From a checkpoint of a small contrastive image-text model.
Model: 40-pixel images, encoder norm layernorm, encoder patch size [4, 4], text encoder width 192, text encoder norm rmsnorm, text encoder num experts 8.
Training: normuon at rate 0.007, 16500 steps, batches of 512.
Data: trained on photos with spoken descriptions (Open Images, Localized Narratives), 203450 training examples.
Rows from expert 7 of block 3 of the text encoder, named by matrix and row number. Rows with one number belong to one neuron. Each number is 500 + 50 x the weight over its row's rms, rounded and kept within 0 to 999. All counts start at 0. Numbers have three digits each. After the name is the row's rms in percent of the matrix's.
# up: expert up (text_encoder.blocks.3.mlp.up, 8x96x192), inputs 128-191
# down: expert down (text_encoder.blocks.3.mlp.down, 8x192x96, transposed), outputs 128-191
up.43 052:503490506734574504499499500500500500500505547500423500485497677500500505500401500500440464454500500652500500497495500501499501500503500404500500579502494500500500626500493504488523500475500501
up.44 104:697577583489503632500500500500500500500555560500500500497507548500500500500397500500500502539500499514445500495501500500488502500447500545500500497564571500500500472500486504620517500425500502
up.45 111:491335380529500467500500500500500500500443557500510500376479501500500501500495500500650503494500501496485500533497500500431513500523500501500500500479500500500500256500483501480507500491500499
up.46 075:545671425526544184500500500500500500500480577500495500457470504500500502500523500500615463492500503630286500499500500500502474500497500488500500499454533500500500515500495658486476500491500502
up.47 104:500485496485494498500500500500500500500503505500498500488536498500500500500256500500496499518500500585451500580497500500490620500589500538500500500603494500500500479500519490555503500521500500
up.48 093:522477478314508461500500500500500500500500550500545500338544542500500501500480500500509457536500500512504500508498500499563531500518500530500500540541500500493500497500476500467500500475500500
up.49 045:502483505499469497500500500500500500500500529500521500515569676500500504500483500500488583501500496543512500409500500500419384500539500468500500430489667500500500508500491554493499500609500331
up.50 117:491502488539499657500500500500500500500496393500501500392504502500500497500482500500510483456500506494319500609502500500498482500426500492500500497667515500500500474500498477379484500491500500
up.51 116:459483536478524614500499500500500500500519512500235500500597499500500496500543500500611500665500458510524500489500500500545494500410500522500500500514555500500500496500472559517497500411500504
up.52 116:515505532607498491500499500500500500500513434500531500493623525500500501500501500500456499502500500555455500562510500500468429500523500570500500500501498500500500510500486496502493500552500501
up.53 091:513427500492497489500527500500500500500507521500461500423499500500500434500448500500395498491500499503498500504499500500442512500635500497500500534493451500500500500500459548500470500521500499
up.54 099:500499512514499545500501500500500500500505496500676500371411497500500500500508500500495477425500501501470500444497500500489490500509500499500500484511500500500500522500517504599506500502500500
up.55 056:436471501475490463500500500500500500500364500500475500514528498500500501500503500500496507578500486495486500501495500500502454500849500480500500500516723500500500460500507502482496500490500501
up.56 107:495498423435502482500500500500500500500477470500505500525498494500500500500548500500427499505500500501495500612498500500518497500498500515500500498456543500500500355500534513512457500526500497
up.57 073:493749499421569590499500500500500500500511503500485500464515517500500425500570500500498845490500497501450500523507500499496500500498500370500500514475517500497500495500493472543476491604500501
up.58 111:518520478431509520500500500500500500500499444500483500503480438500500499500259500500404357455500500481505500493503500500304502500668500529500500498485503500500500523500531496517500500496500500
up.59 112:537523508649495541500499500500500500500500515500502500444400497500500500500510500500468463818500501470547500529500500500535496500518500574500500461537432500500500536500502465508498496567500500
up.60 129:496479472556501332500501500500500500500495485500496500509406451500500500500435500500438500474500498492495500499500500500526506500439500489500500480420523500500500505500438498658443500497500498
up.61 108:660506501605500503500500500500500500500471489500558500531578484500500499500513500500459492504500541492492500474501500500758481500502500521500500501467512500500500434500500495556505500503500500
up.62 095:432520488493495758500500500500500500500487524500500500503496481500500500500529500500542498495500501495514500601463500500540669500629500502500500508483504500501500501500510351576501500494500501
up.63 125:499501464509474500500500500500500500500485472500491500371379503500500500500511500500461428510500500447656500491505500500523356500460500496500500472171497500500500502500358496495494500487500502
up.64 110:498505353381497422500500500500500500500500512500469500541517503500500498500470500500494545295500500517499500486492500500479363500592500503500500501433570500500500534500390509494494500508500468
up.65 118:406518500640496525500500500500500500500682504500365500649505509500500500500468500500592503529500498415536500649500500500503458500425500506500500500544403500500500505500251500486484499500500506
up.66 130:641497468516502500500500500500500500500445391500428500430313455500500501500483500500502542575500501499508500537499500500542458500416500498500500500489440500500500544500432439569471500498500502
up.67 105:320501539505516713500500500500500500500485499500475500499528505500500497500655500500497519495500500487543500308504500500522523500490500620500500482498501500500500483500492498492467500427500509
up.68 039:509584470454494506499500500500500500500475479500497500482490524500500506500499500500530481528500443468357500509517500501484507500506500451500500504470486500501500516500500398469489500489500499
up.69 081:585522555682501417500495500500500500500317493500482500507502528500500498500470500500520554471500501503592500481497500500574563500495500501500500501463373500500500536500395461487571500496500500
up.70 127:556500538495513476500494500500500500500510449500491500510482490500500499500515500500656278439500500516314500423502500500429542500387500568500500500517472500501500544500514501739487500503500500
up.71 128:557526488465508774500500500500500500500617560500500500557502499500500498500507500500510504541500499500503500637502500500493548500497500497500500500356389500500500489500432493530497500499500501
up.72 109:486504500500509496501500500500500500500498635500482500509439503500500500500622500500494490497500497516517500499486500500500490500476500464500500498494572500500500497500428500619520500503500501
up.73 108:546509444496500479500500500500500500500508503500519500493529503500500504500502500500553407395500505581520500642501500500542496500564500463500500500528500500500500426500498485472509500493500499
up.74 109:506484497506513334500500500500500500500497499500509500508486505500500500500482500500337495701500500517504500707498500500493496500580500499500500503482482500500500472500510423500501500504500507
up.75 116:600496497572497435500500500500500500500547498500505500530487491500500498500509500500552546501500498415498500631500500500678438500502500514500500501515538500500500629500497490510473500515500501
up.76 121:501437332519502395500500500500500500500469463500497500540461499500500500500392500500487421625500500549442500462537500500354486500596500491500500511528535500500500504500499507503548500538500501
up.77 032:496505543388362501494487500500500500500481465500509500498609490500500500500447500500463555501500500547491499501516500501493496500493500566500500334349521500500500505500342499507385500517500510
up.78 104:501500565501498391500500500500500500500466503500523500507557499500500500500549500500513493737500498517543500496507500500396279500479500492500500504517488500500500504500623501494492500472500500
up.79 086:590472402528503465500500500500500500500578718500493500508749495500500500500506500500608504505500500504501500645504500500407455500524500531500500515495460500500500502500527439285528500544500500
up.80 124:472491236538504722500500500500500500500551501500496500504398498500500500500501500500513498448500500510504500486502500500500520500500500495500500496516468500500500492500589485579501500507500500
up.81 108:648510409505497554500500500500500500500549546500447500497292501500500501500504500500387676550500498500565500481477500500495712500531500552500500485536474500499500552500577450488505501441500500
up.82 127:508513378470521542500500500500500500500649452500493500490600544500500499500661500500490504475500497566481500499502500500465504500552500589500500496429483500500500466500489497284505500494500501
up.83 088:485513524500535500500501500500500500500502514500527500596146508500500494500364500500492528553500519500486500505525500500502496500601500488500500500552500500500500522500415488501524500530500499
up.84 120:497225422517503545500500500500500500500501500500491500408498495500500501500523500500502482443500501494343500497501500500337499500501500512500500495492548500500500489500548527501507501503500508
up.85 034:500598504511552485500508500500500500500459516500523500497545500499500475500514500500485471487500466588524500491517500514498500500498500466500500502452505500508500438500636520501554499540500511
up.86 116:475496543474500495500500500500500500500506480500423500576575488500500515500525500500496464484500501541500500577500500500444496500502500515500500518494370500500500467500482651460453499511500501
up.87 051:506479309336504495500498500500500500500512484500507500346615452500500501500560500500437500480500490516491500625492500501485505500460500475500500511503485500500500494500448498497391500495500506
up.88 124:497507488137503428500500500500500500500461384500531500442483513500500505500497500500487493394500499451534500725501500500762501500546500500500500497519620500500500499500497512662485500562500499
down.43 056:508548498487334589498522378495487497486496476483512422486519625552446511503540516501492525599476524501489499490545497481477460503498495428508498527499485533499510504513502501500494522509482501
down.44 080:563500504547498541495499582505506499506487642500533501499505487498499500501500502499508549496556502467479500526499492501526431498498502497504502503540496501495495334498481472840500499579509431
down.45 112:323466481500498492501509503502495501500499496403502500382358294502501489500521502502473498536467509437497496501499504500501466496495501516490505552259473499512496574511451517391499499454492492
down.46 083:569501490437496505488501458495500505500494541511498598453484507481535497495501489501474389527573499478636503507504507499549531491503502494530497481463447496501464429494499506499404501510501416
down.47 090:520469503475496506511502500512480500494522483500589490459440502511491503512507504500495485496500508499460496484617521498483437499554501688490527499459499420502501498499519499246513501513501501
down.48 098:498497505484469500502499480382626497501562482511505544410455631467508529508514461533500508516507498511532496515657502497564535495497525522511504499533341503504519407504487491475501558464503519
down.49 073:499499507504473501520478464702498498572544442501431500508505479453540499660501527500479484500399510527498484501500490490504500341529505502532490480511492574538511503456500334490508513502530515
down.50 124:499485500502413500500501489563499468499423505502476499535414505500498574494497501510497501509271500499515511502501506501458500509514495428510500499510492502499496500500739501490509506509481503
down.51 103:518424078354474499500506514499501500500513532499361500460500498503501507355486499507501499541500567511579501510473501501514511512500501396493507499510514501494502484499617480472512516483503505
down.52 112:506507475500502492499501491495496498475504632504498480505372502500490498492616501500502501530493505422493500456504504496501253501528476500498501530544493501495502498498498490499507507508496507
down.53 082:507508534496513553510469523500509515508431527512523504469498511479511568497300485501508605383510490497191502514544499511507497499494503498502491495498398510528506497497489399500498502396569506
down.54 093:528500494504504496498487464491572477498515542495483496498512498466597501490412501506498509527720501501591516502538499495504506498501517483513479496460487507519503605489496507471513499606501465
down.55 062:505497584493501496503499550430499567504497478494505470499510492557509520487434476501505477510500478469458480507496503490570499543501499484416510500498505498487493456497499503499436535419512513
down.56 098:501448491506500498500497493516494485497499505396561472499499440504500494518545512496700638492483491473502494526638498490499497511490492487500469480505474498488521485499735498602501450512499500
down.57 091:505529473500480544481517434538577487613510581506498557478499496496598502540499508526510499504480507355516477494439511488517510498497493495499584500473455551516416505468491427482484504503502364
down.58 117:487500533501497559483507506497500500498505501499500512344500503502497491500517495505508485498438510500502496196504504493465411474388499492496500523500494500495497516482499469495498498466500493
down.59 086:474517500314496612500492495507498497529496493501503504529574500481499487503358511501489559498497498508488501551494500497507492490524493502513502501647413502499494651503328500502502500512484493
down.60 177:505477514500501421500539504509493511501484496493496502494490532501502476504513502499499498494500498553497489499504501503518402487578504511499499511508466486495496520501490499493516500499500533
down.61 089:500545509481559472499460500501503487494490493502573502496501501475495484501495501486499539492535500504520503105508500508499459492497487500510502459525495502497486514502535501498501502495500501
down.62 093:376504502448496467509496489506477459498513526501497496579505513493496494556541516481498574504499478356433513514412501500489502479501496501513495501555515499534498473506685559805495492494498506
down.63 124:623527500532500604500500500493502501500487589496466500499498490502501500495522493501348511497501518495297500548484496510532594509503501497500500493512484505485503497500489498501500498500502502
down.64 099:498499586514500452490494516493499482502552506502479503498486496497503532503340498500482554495505509603506498568496500504514499472630501505502500499499364512475513428484509499357501490502505500
down.65 110:490503541467507492500497506502499497501519504508441501583436522500500491500566500491498495471494486374569497501530500495500413508544500571500497502504472494496500493504500502550497513512500413
down.66 123:459669502498500441501565487501500499503469502507474500498397503503501501499492500496361498497478500493547500478499500499604481500516499449499500499507451501500497480501448508685499500482504498
down.67 099:451501505582499494499496511500500495498622497500597496428505474507499518503260502511498504499499506495599507565502501502358517499468500543497497495557498500500506467500507497421503501494501500
down.68 055:547532500493504496372417500517469451501514554496500509502539505447488344590479505434491450511663499492540513555521523606564518487509497524482474559497503547522473493458551452508501732501479399
down.69 073:529499484269512560509499502631493502501503396500531508522445452500496486508488504497512475530506476502501497500496510492489511526505485537491504505500726492506505500503522500499497513502425501
down.70 127:516489496496507547495515500489505495501549511497608510621430486478498500496463502477501502498497394497477503521502500501506497499427499508513494495499586515501500514501510552377438481536506503
down.71 107:468524503508500497511501500498502504498499436500488501491497502499501500500493496501523412506498494496346493543496501502501464499509507490500498501409509497500497455478395510473501510554508499
down.72 082:507483507486504766507500503504519499515498520512491520500495464481498484498463476485501500530500489489505478524430497503506220512500495505495517502475499498415459473498498502608480483502516490
down.73 090:542453485461503547504497494502503498503497499495502503500469509507500510502598501498496497499493482500430496504533462503473511500500519491504504500518450484500501505504500526509395456552495500
down.74 096:527482503498501525474502568498502501496567518495514496506569510508502508500974508506502505501494519522499500588541499504466443474502505492497501495453445500495505655501490498523502501519505520
down.75 099:507228503567499498511501517509499503505533506496498505501502498500508499505503502499495510484492501257492500499495502500496494499515502449499510522706503492510502479505479494517499500521496513
down.76 108:540590542515499639503503597504494514501495564500541500705504505507501502501538500500497503440536498448491497495479500499499500499484499496500503485526518518498494494504506509592482501681496502
down.77 043:511487500551505443524519322575438551463610498585464414491479487530462503556506613528481493498416491496511399498473516505512513506503501509410486600517500517503511494506500493483501484500338496
down.78 090:579646467494506481555524499491528487511467495493582504495519502438496497482558480489561518497503502500461508507492490495242500525556500492507499469508508513507535500498450506499497504496505624
down.79 084:501509665502501590495494496498508495500334505500516503505127506499510538497491493503503474448499504500493503589533477500587494487570497503492500410449468494532537512491495584504552499469504500
down.80 116:331551767380506501504496504498500504500485485497500499500485500501500510500508499521517498502501496482500499388499499497488500499473506512499494500502462501500501513498600500477499495513484499
down.81 109:505475448497500512500500514484498496498537486489498499546499464500501518508593503500476497753502498502541492570578500497744498492523500460502470496489482498525515498499495500497501504503530500
down.82 131:477707276602491497501497501500500498500506500497497501490502499500500484500525502498505719504489498513500501437469500500501569498496500472501498501512447499500502469503502499362508502501500499
down.83 080:509445518498507619500498501500502497500498502405491505511498639498501600574500507497501735499511492506474504475524496515598502500508504658508504458471506436499499500471498569531539500493500563
down.84 125:510502494503502311498486511500521485502498492504472502497501491479504502487444495498501502505512499501504498389516495500429475509499505513506493501437482514487494485492593493490486496515500493
down.85 055:516500507497436495479446497588635472507517508517484522503434507521509412483502494530499527477505520557499564505499488462488545496496456510521470504501511951345513496496464497487604526494352492
down.86 119:491496526541505513501501454544466502486373532501607442509499451498439500506500550485503486395491490494493498484498485522501499498494488499476497497501513502500499462510543401599504529527501500
down.87 068:486497500505680496498500536518496529494470540454501494507483501458505355438476456502469639507531442494487501496501511513501504496495472505484360677509491496548536487436501513499574507648493529
down.88 105:508498506498499516499502499500500499500476487494492500505570403500500500506408500499481498504547466485500498293499504498394461500500500602493499500314529500498500676499491513503503503550500494