Rows from block 8 of the image encoder, named by matrix and row number. Rows with one number belong to one neuron. Each number is 128 + 32 x the weight over the matrix's rms, rounded and kept within 0 to 255. All counts start at 0. Numbers have three digits each.
# fc1: MLP up (encoder.blocks.8.mlp.fc1.weight, 512x128), inputs 0-127
# fc2: MLP down (encoder.blocks.8.mlp.fc2.weight, 128x512, transposed), outputs 0-127
fc1.294:115079127128130138131126113208129130131139121079152119134126142130139123129127070112116111134125131125120113098127129085131149094129078128127124113119128137163255159134134182127147141128126147158119128126169131131116188130124131133147136135138128133161128121127149122166115145126130125127156128174125060137121114136127128140128132123077099139129118103128141027129132128104126124122126
fc2.294:130061121131128130128136130129129099126128128128122125127127122124126129164133128128126120128128129155128134129128128113129126130129093127127126128154153123127131127116132121122127128128129128126131127081129125126129131127123159136125123127126133128130128139128128123135131128127127125126128152116128182255129126128110123131126129128131134128137126109127165129131127128132118147132134
fc1.295:145224138138154133037139129125124120130148127121054115129118148137124182128127124119140000129130120143109146084055058111124141130121131128161103113056131127127125056119124127104133118131134126117144128124068129106123128119124130140138115121150134129129103123140227130130123121071128134125128184057130128129148122165131135139129138124124185128114130102143168131143131140125123128150129
fc2.295:132133125126128137124130128129112167125166126158132096127139108126138129126124131128084126122120127126127129138119115136128123129132129130129125105142127122127127128084126126130127127210128079121136135131115118128133126131129132134156112123128140128124130134121130138129113106125133124129126128119125148203131125121125134132128129140128117145127148121117107148129129138129127128137135
fc1.296:155122111152139144125114132101023121139128130132137104131135141114125132140139075131255128138123107127130129122108212135128162123183127130195120129136107107130126000129139115064111140156138106170132129117129114129125080134130129128128173109131125131135129059099159127128093171255128131118174139127141129118135063134133129094120145124120155123129121200128128144089133126114130127130128
fc2.296:129128133112128092131141132117201154128136097115157138078113114126132125085130113130118135129124133090127129098125116128153124130123140130139130131125130127129128140135124128130140141131088140126124128129128168127139091132127127127148128129132148121128127130128128127128127117122126113128115122128125127143128129131132125140117127124116156121134131128129128129131116126130130123131123
fc1.297:194121128128128148104128126092129123137255126148147129089127136128108127058133132108140154145089104126222130128088116166123141126131131142129117126128133126123130126132148135126115129128130126131151141128127124127118127140125181115119136146138135115128129130127124229092128132126078134148088074122126162129126121136136130027128000124145125128123126221126148133109138128155138091130156
fc2.297:113132128155131128123135123133238128102035139143116110121128130127125129125121137121118091127130127126114125138120127125128083126134129128155139128128112127182126124121120127130138127128136128126147203128113146128125134105115131183116139127165124131129163128118146136126124127128178130113130188089131115126076135081127121136119132127132105130147128128132128118139100127116129132091122
fc1.298:121142098138106122135176134103139127206130152113170129126127135127137148107080125126115126112128147129129100127130072130176137146149128165190128154131116128000119127127092121128173131255138125053134128149139123134127120137100209227125114112129100112133131134125120113081103000100128058118163144108107126136127100164128130138138129082115153116133129125124102152123128117129141162128049
fc2.298:131108128117075124138119189134165124126106144165255129131025122236137124112148132146209138120128051127173131119125126111120165106071159130015174108112131126122092126116148193213076128080104133129139123198138128190105160128132157093123168117130105098089128107128129130182093166124144134135145146116163006146000130128130066137117223132089166120170129140249057154137136146120137104125091
fc1.299:138205119140128124137127120123165068128127136109126139125098146145133127131132143129064121128128126094145110133130128128122135170131149196140129116124121130138129116139110138116145123126107162126129127127128061106122111118170124134100055110129127064106128197128162091183129134104159123164129132136137122153127091132143126139075105129121137115125115137120130060088130132145137128172145
fc2.299:131125149153128123129126122125116137135116128106167109129156186122116128126132147129185127109125136121116138128128129128147095131129023151128139175125131128144124054059128128129131132107225128135119129125126129128131131149102128129129136115122129128099071108129070111106142115161134130128173123128128170133100117088127243124132129139128129126123126032140119135112130131159102129094134
fc1.300:130156129134120145136140150115001126157116128129127130139125115102143000131150120177091095144127129133116123128130120131130147096157117131131137139122058136132128119127148183129115216129123128146066130115111130128124132153119112133132138128126131143167150096127128122117117126111123126133122172070148155107132114129132140122147130036129128127127097131126040128136108129174133091154119
fc2.300:127128113106126125129105094143185124131131128176125124131158127132129131133116165176128162099112135108129131129137127151130162128135137110127124124122077126136129128182148130131127118122047126131127103127112124200065127130129138175138128100129126156125116128113129128124129133124126128130127113145110129094124128093130127125098134153124126132092139129117136129118119132129135139131127
fc1.301:128125133132125117130121142070119100128096151186132126121149102141119128129123133124127118129118137138123128109128180109127152152124137103245130129124111056155079135152131127113135167131129129132143120152128155134127154129129143162129124119127189132205118132100139128112158135131127130175132135131128010104185103004136031134151116110023127154122108145139085118127195128143124175121181
fc2.301:129118136128129130128127127130130129122127125127126123128128133127134135123126128124134128128169150128128128131126131132128114129131117129130125129124123115131132129127086126127133127119131135116132121128129126123142124120123137141131129137107116140128127137133141128123128133128130130140126118128131128129114128122127133124127130128127127125127127129133129126106131130140123132126122
fc1.302:128179190118125142255135136048127128131055131136021128120085134123129126113128132126159127165128135124099135144127119090144211130116129128139138130128125125115134164150115106128110148118107255125137195129128170148128204128122122145132124032118130139125130130146129097119098105165135123127081151118142121160126096130181119138098132130112126128115136127144126122126121121190079176144129
fc2.302:128128133126129127143126128112128126128127144129104130133127128159128129130125126128130133124160130128098129125129126093108117134127173155127128113127132128124134143115120141128128116123133132124116129126118130128126124133130126132140125128161122133185144127114128155145128126128135123134170096125126129126121114149127122125128183136126126129129128129126106119137128109121085126127129
fc1.303:118208131124136126175140128128151120127177132138129135128132123118134125127110138121049135116154134126130129107170070133112134122115133144126131113128066126030132012150141128131131131126135103162050216123098127120128090097112128140107129119151176128122110127173216128131139129135121115146130140160129125124117108074079128118120129096121125128136183121128108125145099130136140146128061
fc2.303:105138125114118127157128127122097127124125114139131134164153115125171119127145145128129156125117131123129128126137125135178058116169128141118128137136109127105109125163142129165132133133134143106126059184096123173128170129152098127128123118130130122038129127111093111129140118127138126146120153124128133132135087122126134120124132123153041128143170128119127134156132096149130111123192
fc1.304:125140133128124130120128127140154137158116083170129059039120074149090128059070137142130117129130138137191127108160117105116126173108198125126108126141105127129126074127123129123123132131142127123128127105123130120128090128124095129132128129138136126168104117149140128122133123098121137134140128130129118128229145150126099146167196129141126124125190126108132109095131163147118138131134
fc2.304:129117150120127130127090129144128128128128128128129134125127126153127115072123128128114128127128128128128148128121129123126129115129126128135126170127128127126127128119137126128127159130128135109128142122128130122128132125127128131131134128127128129128105127121147095123128131134129130119138131128118128128127128134130123147128131120129127130129126134175125129156131128127129146128123
fc1.305:144123130129195131126127128070141054125128123128130124115136125130255136129152129169130126076119216130044126122131125131127131101138129135127131132150134133113186122130109126110135134134108124136077114126128108126137122144170115120138129128129221109119123200183124127125142157126146127130103120121048126124133128114201126132116127119084091120110175123133127121144105132120153156133126
fc2.305:145122161129137129129098132123127126121155126121139128133114150128129133077151116128137123129138123123127134127128129126084129134144134124129121133124142130100128128125122116128119129121143062128111124172116127155134129130129128132118131126127135128134138116105184129134061083126124128131216154089087134128135082122127127128127126136172128134110130108128129120104153130121186128132121
fc1.306:099135131129136144124131128225038132127128140122185121132118127129124126131130121127129132131128144118127139123128125085131128132130128121123126122118126126144255112139156133138171128186127139132151130124131119134111132152127146131147127145133126124132126108121121124127105126123111125127098127128104125120115128125127128127106129126127130129128128128125126126124081141127146129119129
fc2.306:114000111127085130255174110181108092130193090162128119124144188175133000190132136120122135142134128112133189099129128110131132069123079121113079132149124130182000132132126105125128171138164126140132127066141107167134177127102153142136204023120131125125129166062087123133117132125130130117130195142129165255107119130128127136119131128133117128129130129138080131135121000114099084125127
fc1.307:138129166125129131123130179104138102121122109128127124142129129143132090153137000145120122154175127129073133149126128255122186077134112132144169126077104125138129149126061105128083106124130100128125127143125128122124127105169130127128129128130110128129096041137132122138175129108128131127143127137166128119130170124158119139122132113140106114130125129120137122150123214110129128121121
fc2.307:086050136086032215106127120119140134191146070135142076128136171127125130128125125130112120120073130134127130128155130178138135146166133188126130195116165127119123125114132078127158122125127122201129139108000113132127125127137124080146137124130131135090130134146088107064129126129127145111156111159128138130162188141127065100129120142128126120185129124132135100126155128100072077096255
fc1.308:096124129049140167128107132132127191136098145130118125131096131148138110133118122126144119008127129131120099115111133134129144128121128134137075123123152132154117128134095081148124117135143127137255129135144149118110114166118109126126172124132172133067129109118132163126073140108131128126079126129118184126122133128144155128235000130128110104148157128127121133130128137102122133066120
fc2.308:136091106196131143128129129115139126137125131119105107255137123131122071123129124131124116092127132130127082124132129129105132160112125145128109143138121194130149079085178143132150116130160140138125012116127172128079129208125133146114190098134120118138127130100184132140128144108144185106122113129127131125162124094181130148005086136095158138128255078111133111125072133255133074123082
fc1.309:120100138179114088124134132109115135127069107159130132126119141175125131086199130123116119130110128132108132115129117123094168099126099129108129189127166129125126072128000133090123124149132123180131139156128136152130000147139127115009130112160127110122127159092112129149128128148129118141134127153133125132113136122116209145123081159126118150131131152131164138107127127126131149114138
fc2.309:175127125130105127164171120125132146106127128129170143129161131144127131109133128103127129129122127115129122119117122136119185128126132100131132122142151134151104126120129177147130128127122119127127129095134129135134108127140123162174117129136230140107129113130134136129105131129123138125134126129130116125136123126137149120130130128129100126128133114124113099120124124122129106156117
fc1.310:121146159106120180121138132127106131133040150136128133122130129145158130150186169125130131129150133134123144133109130128128131132129125130127125127118025149195127091116110125133128139120115140120128128138128130128127122133127131100073133130174124134134113113126127064135127141127128111150119133123129138125130138126125132129168140125122137063108199043117128195108109211134045126167119
fc2.310:155136129129126128127127134128128123162131133131205125126125126106134124128133160136122150118145130186132132127129093126125138105123128125133118129176120131128121122126132128164124136130126128113140155131128129125139122128123126128139128116145129154130133129135122201129118143140127165102128089113129124127124105130122130127131123128113128131127111117102079099129183134121124133124171
fc1.311:139146145117063133128123135128091022130128129144152124147152178199091139105129079118161134160184127123147114117177144128165168090119133124094129128126125131224138087135135132122156129178121136071126017124135136128127138118126117132137116119128188161139163106123110127115131144133139124128121240124063111127019099100095155084128133129112138122069208107111092117128134136081126149144133
fc2.311:129097111127137129133103122107133161136127116127135140147140146124142129089247147099028080120135124136134129102128123135114133147134130128147130132143114133123046124151128039128133137255113118123147131093085129158186132174124141094128251153108079130112126124103094125108128146129129208125166175126108134143171117204142128170124126136114131118128126049160060122124111126127127116097107
fc1.312:124086127133124116124129129113098109117118113121130125098132134113126124140106107101127025139154128128132112137133125127128135142154119126126000127127115158128176126127126132093130129127093131210120121178196122089104128130127095153180128139109129149176125139128146135121117123070129124196134124044147128085126129132102120126129255112129134202126147130113129142144149140127116068127125
fc2.312:102135166131128138127129128127121127128147128126120128132104088123150135129133127164100123118128112119140119125123147165081129158142093076130128085153109077122112137114129255249129129138130172091126166110117104255131021143120162121072125128128143160119114169147063051144129140149096138123127118128131135126133127124165125138074135151095160106141075127165255184128110135130220109119143
fc1.313:095136139131126133149087102130132120255133111127211146054129126117133128179129130070112130129128151145126122130137130152125075131151133121141041203128172135128127154118152130105047128093117035131131155147182127128128119128118122084127120126111162125128116133115129148007097105125120127132135128191132119138114201122122168136087144121133128129130126128195193126132131132010118093169123
fc2.313:118128131121136126091202059127118142128029135131128128128144128129081123127123122120118128131126149125099132142139139000127127133134128129114236046178128022104144096084121100157153151121143148125102132058131127122140121126071131129124128132125088091064128143137126134134153077149125140129128127144098124128130130125131106134128131132149128128129138118117137125095148133226157134136132
fc1.314:126026132090128093069132128128131098127002123134121137148174123250127129154124108130139127132157117125132128122000179094155129000116129143105128110000122128120126129126134110126132122151128132143116151131127129146124139144148119125125136128143185122127198162129128104123103129125128160128121121120125126128106146130127198119139145148102137193111188127123141109136124065127104130055133
fc2.314:146137075127125150108113130110142137141034134108154135115137148124246124125179127128119048109105148000194128054143090125255130153128127150084129127056159125111129132139087148158117105173138129129128118127121129242125132129227065169143082203088165131109143077123235130230141128090099115122124131137139054174131147095116193127139134113130128166129126118109119080121125088097022132108132
fc1.315:131069141100133130056126151127104155128131111117126122089127138128128128141144118128143125137135099249121151094133133128112138105128123102114125126125135128122153126125064137111129135120128141021132128112112128114132134122121074130152228129121128131065152130167143129133120097162100130138153119122149135127245125127171164183138134143128152126119135132130178114138129122124131122107145
fc2.315:128128119130122130126129128132128127127129138127130129117133131128134128064127127090154128128128129133124130128128133122165129128131131122125128127126128128128139128124150138128129128131124128109027132149126123130129128128113123130129128132128100129125129128128129128127132130130139130134165128128143127130128068115129118128133131125124127128125122120131128187128147100138130137128127
fc1.316:126129180108127163116137139107169134092117118127000130119130129124147137127148119126122110131131107129133175139136125134130123042128142128130126114129114119161139193101128159102127110132132119137177097033119126130118128105132129124133136129130129152128128118113133128126123125149119185135121132129106131088128130130125161122126124084123130125128135137135117125153129119186150106157123
fc2.316:125174139128127131128131125000155131129127120134212072113114163127125127125107130023132136110121127231182108127135141100111128136095112155144255176136134097102126116114136136129101092110121127156117133124128130135198077129138127015142148130129051128031128128105137131084138127075189116144128141163129128129117127129140128138124087137125129130112158129119148128110160064093119086077255
fc1.317:056135135192127128132185115136210127136092130127151129079127126167128128136106134124094135131162122105085135074144127134127138123128131112128127110120120127126119142072128116109132127120134125126146119126131133111091128139144109149049127128122150130125167204015140127128127134129125130133173140127084190136127139083071128132121104255121128132134142107136061069125151133121128123143124
fc2.317:101127125175000150123143000121000155163109152203120128157129133105128102124133128121125133140127004162128148139123143128137131131122071118184129129121122129119147132132023123122248085126127138128128110097128150139106108126115147174100157126126144098115102126154116134156129187116128140098104136040145131189128128161244128127121120169202163143172172126129130105123134077128255136099126
fc1.318:045128131128127130137182133126092127172128129131141125128132129182133122142129129102132110130142126110126133055142106130126198128127127120000128062131080159127136126127126135144145126131125127125126143255128129007118108131120106105129134092107125137135115090137196137097196135127150136128117129119137145190135128083127127162018130127133138117134128127116139129126129128132125113133066
fc2.318:129119152125118096135180127160118087124121139124127130126125129125124128137127203122131130124129094097126128118150142160126058127137119178134119220128189079132120175102131129108130069181125128134147089096139067127156129109131128085128092127150132127044126141120137129128113145128136159124123097172150141124125112131127139132150149102128122129125121171127119130127126128142104075086152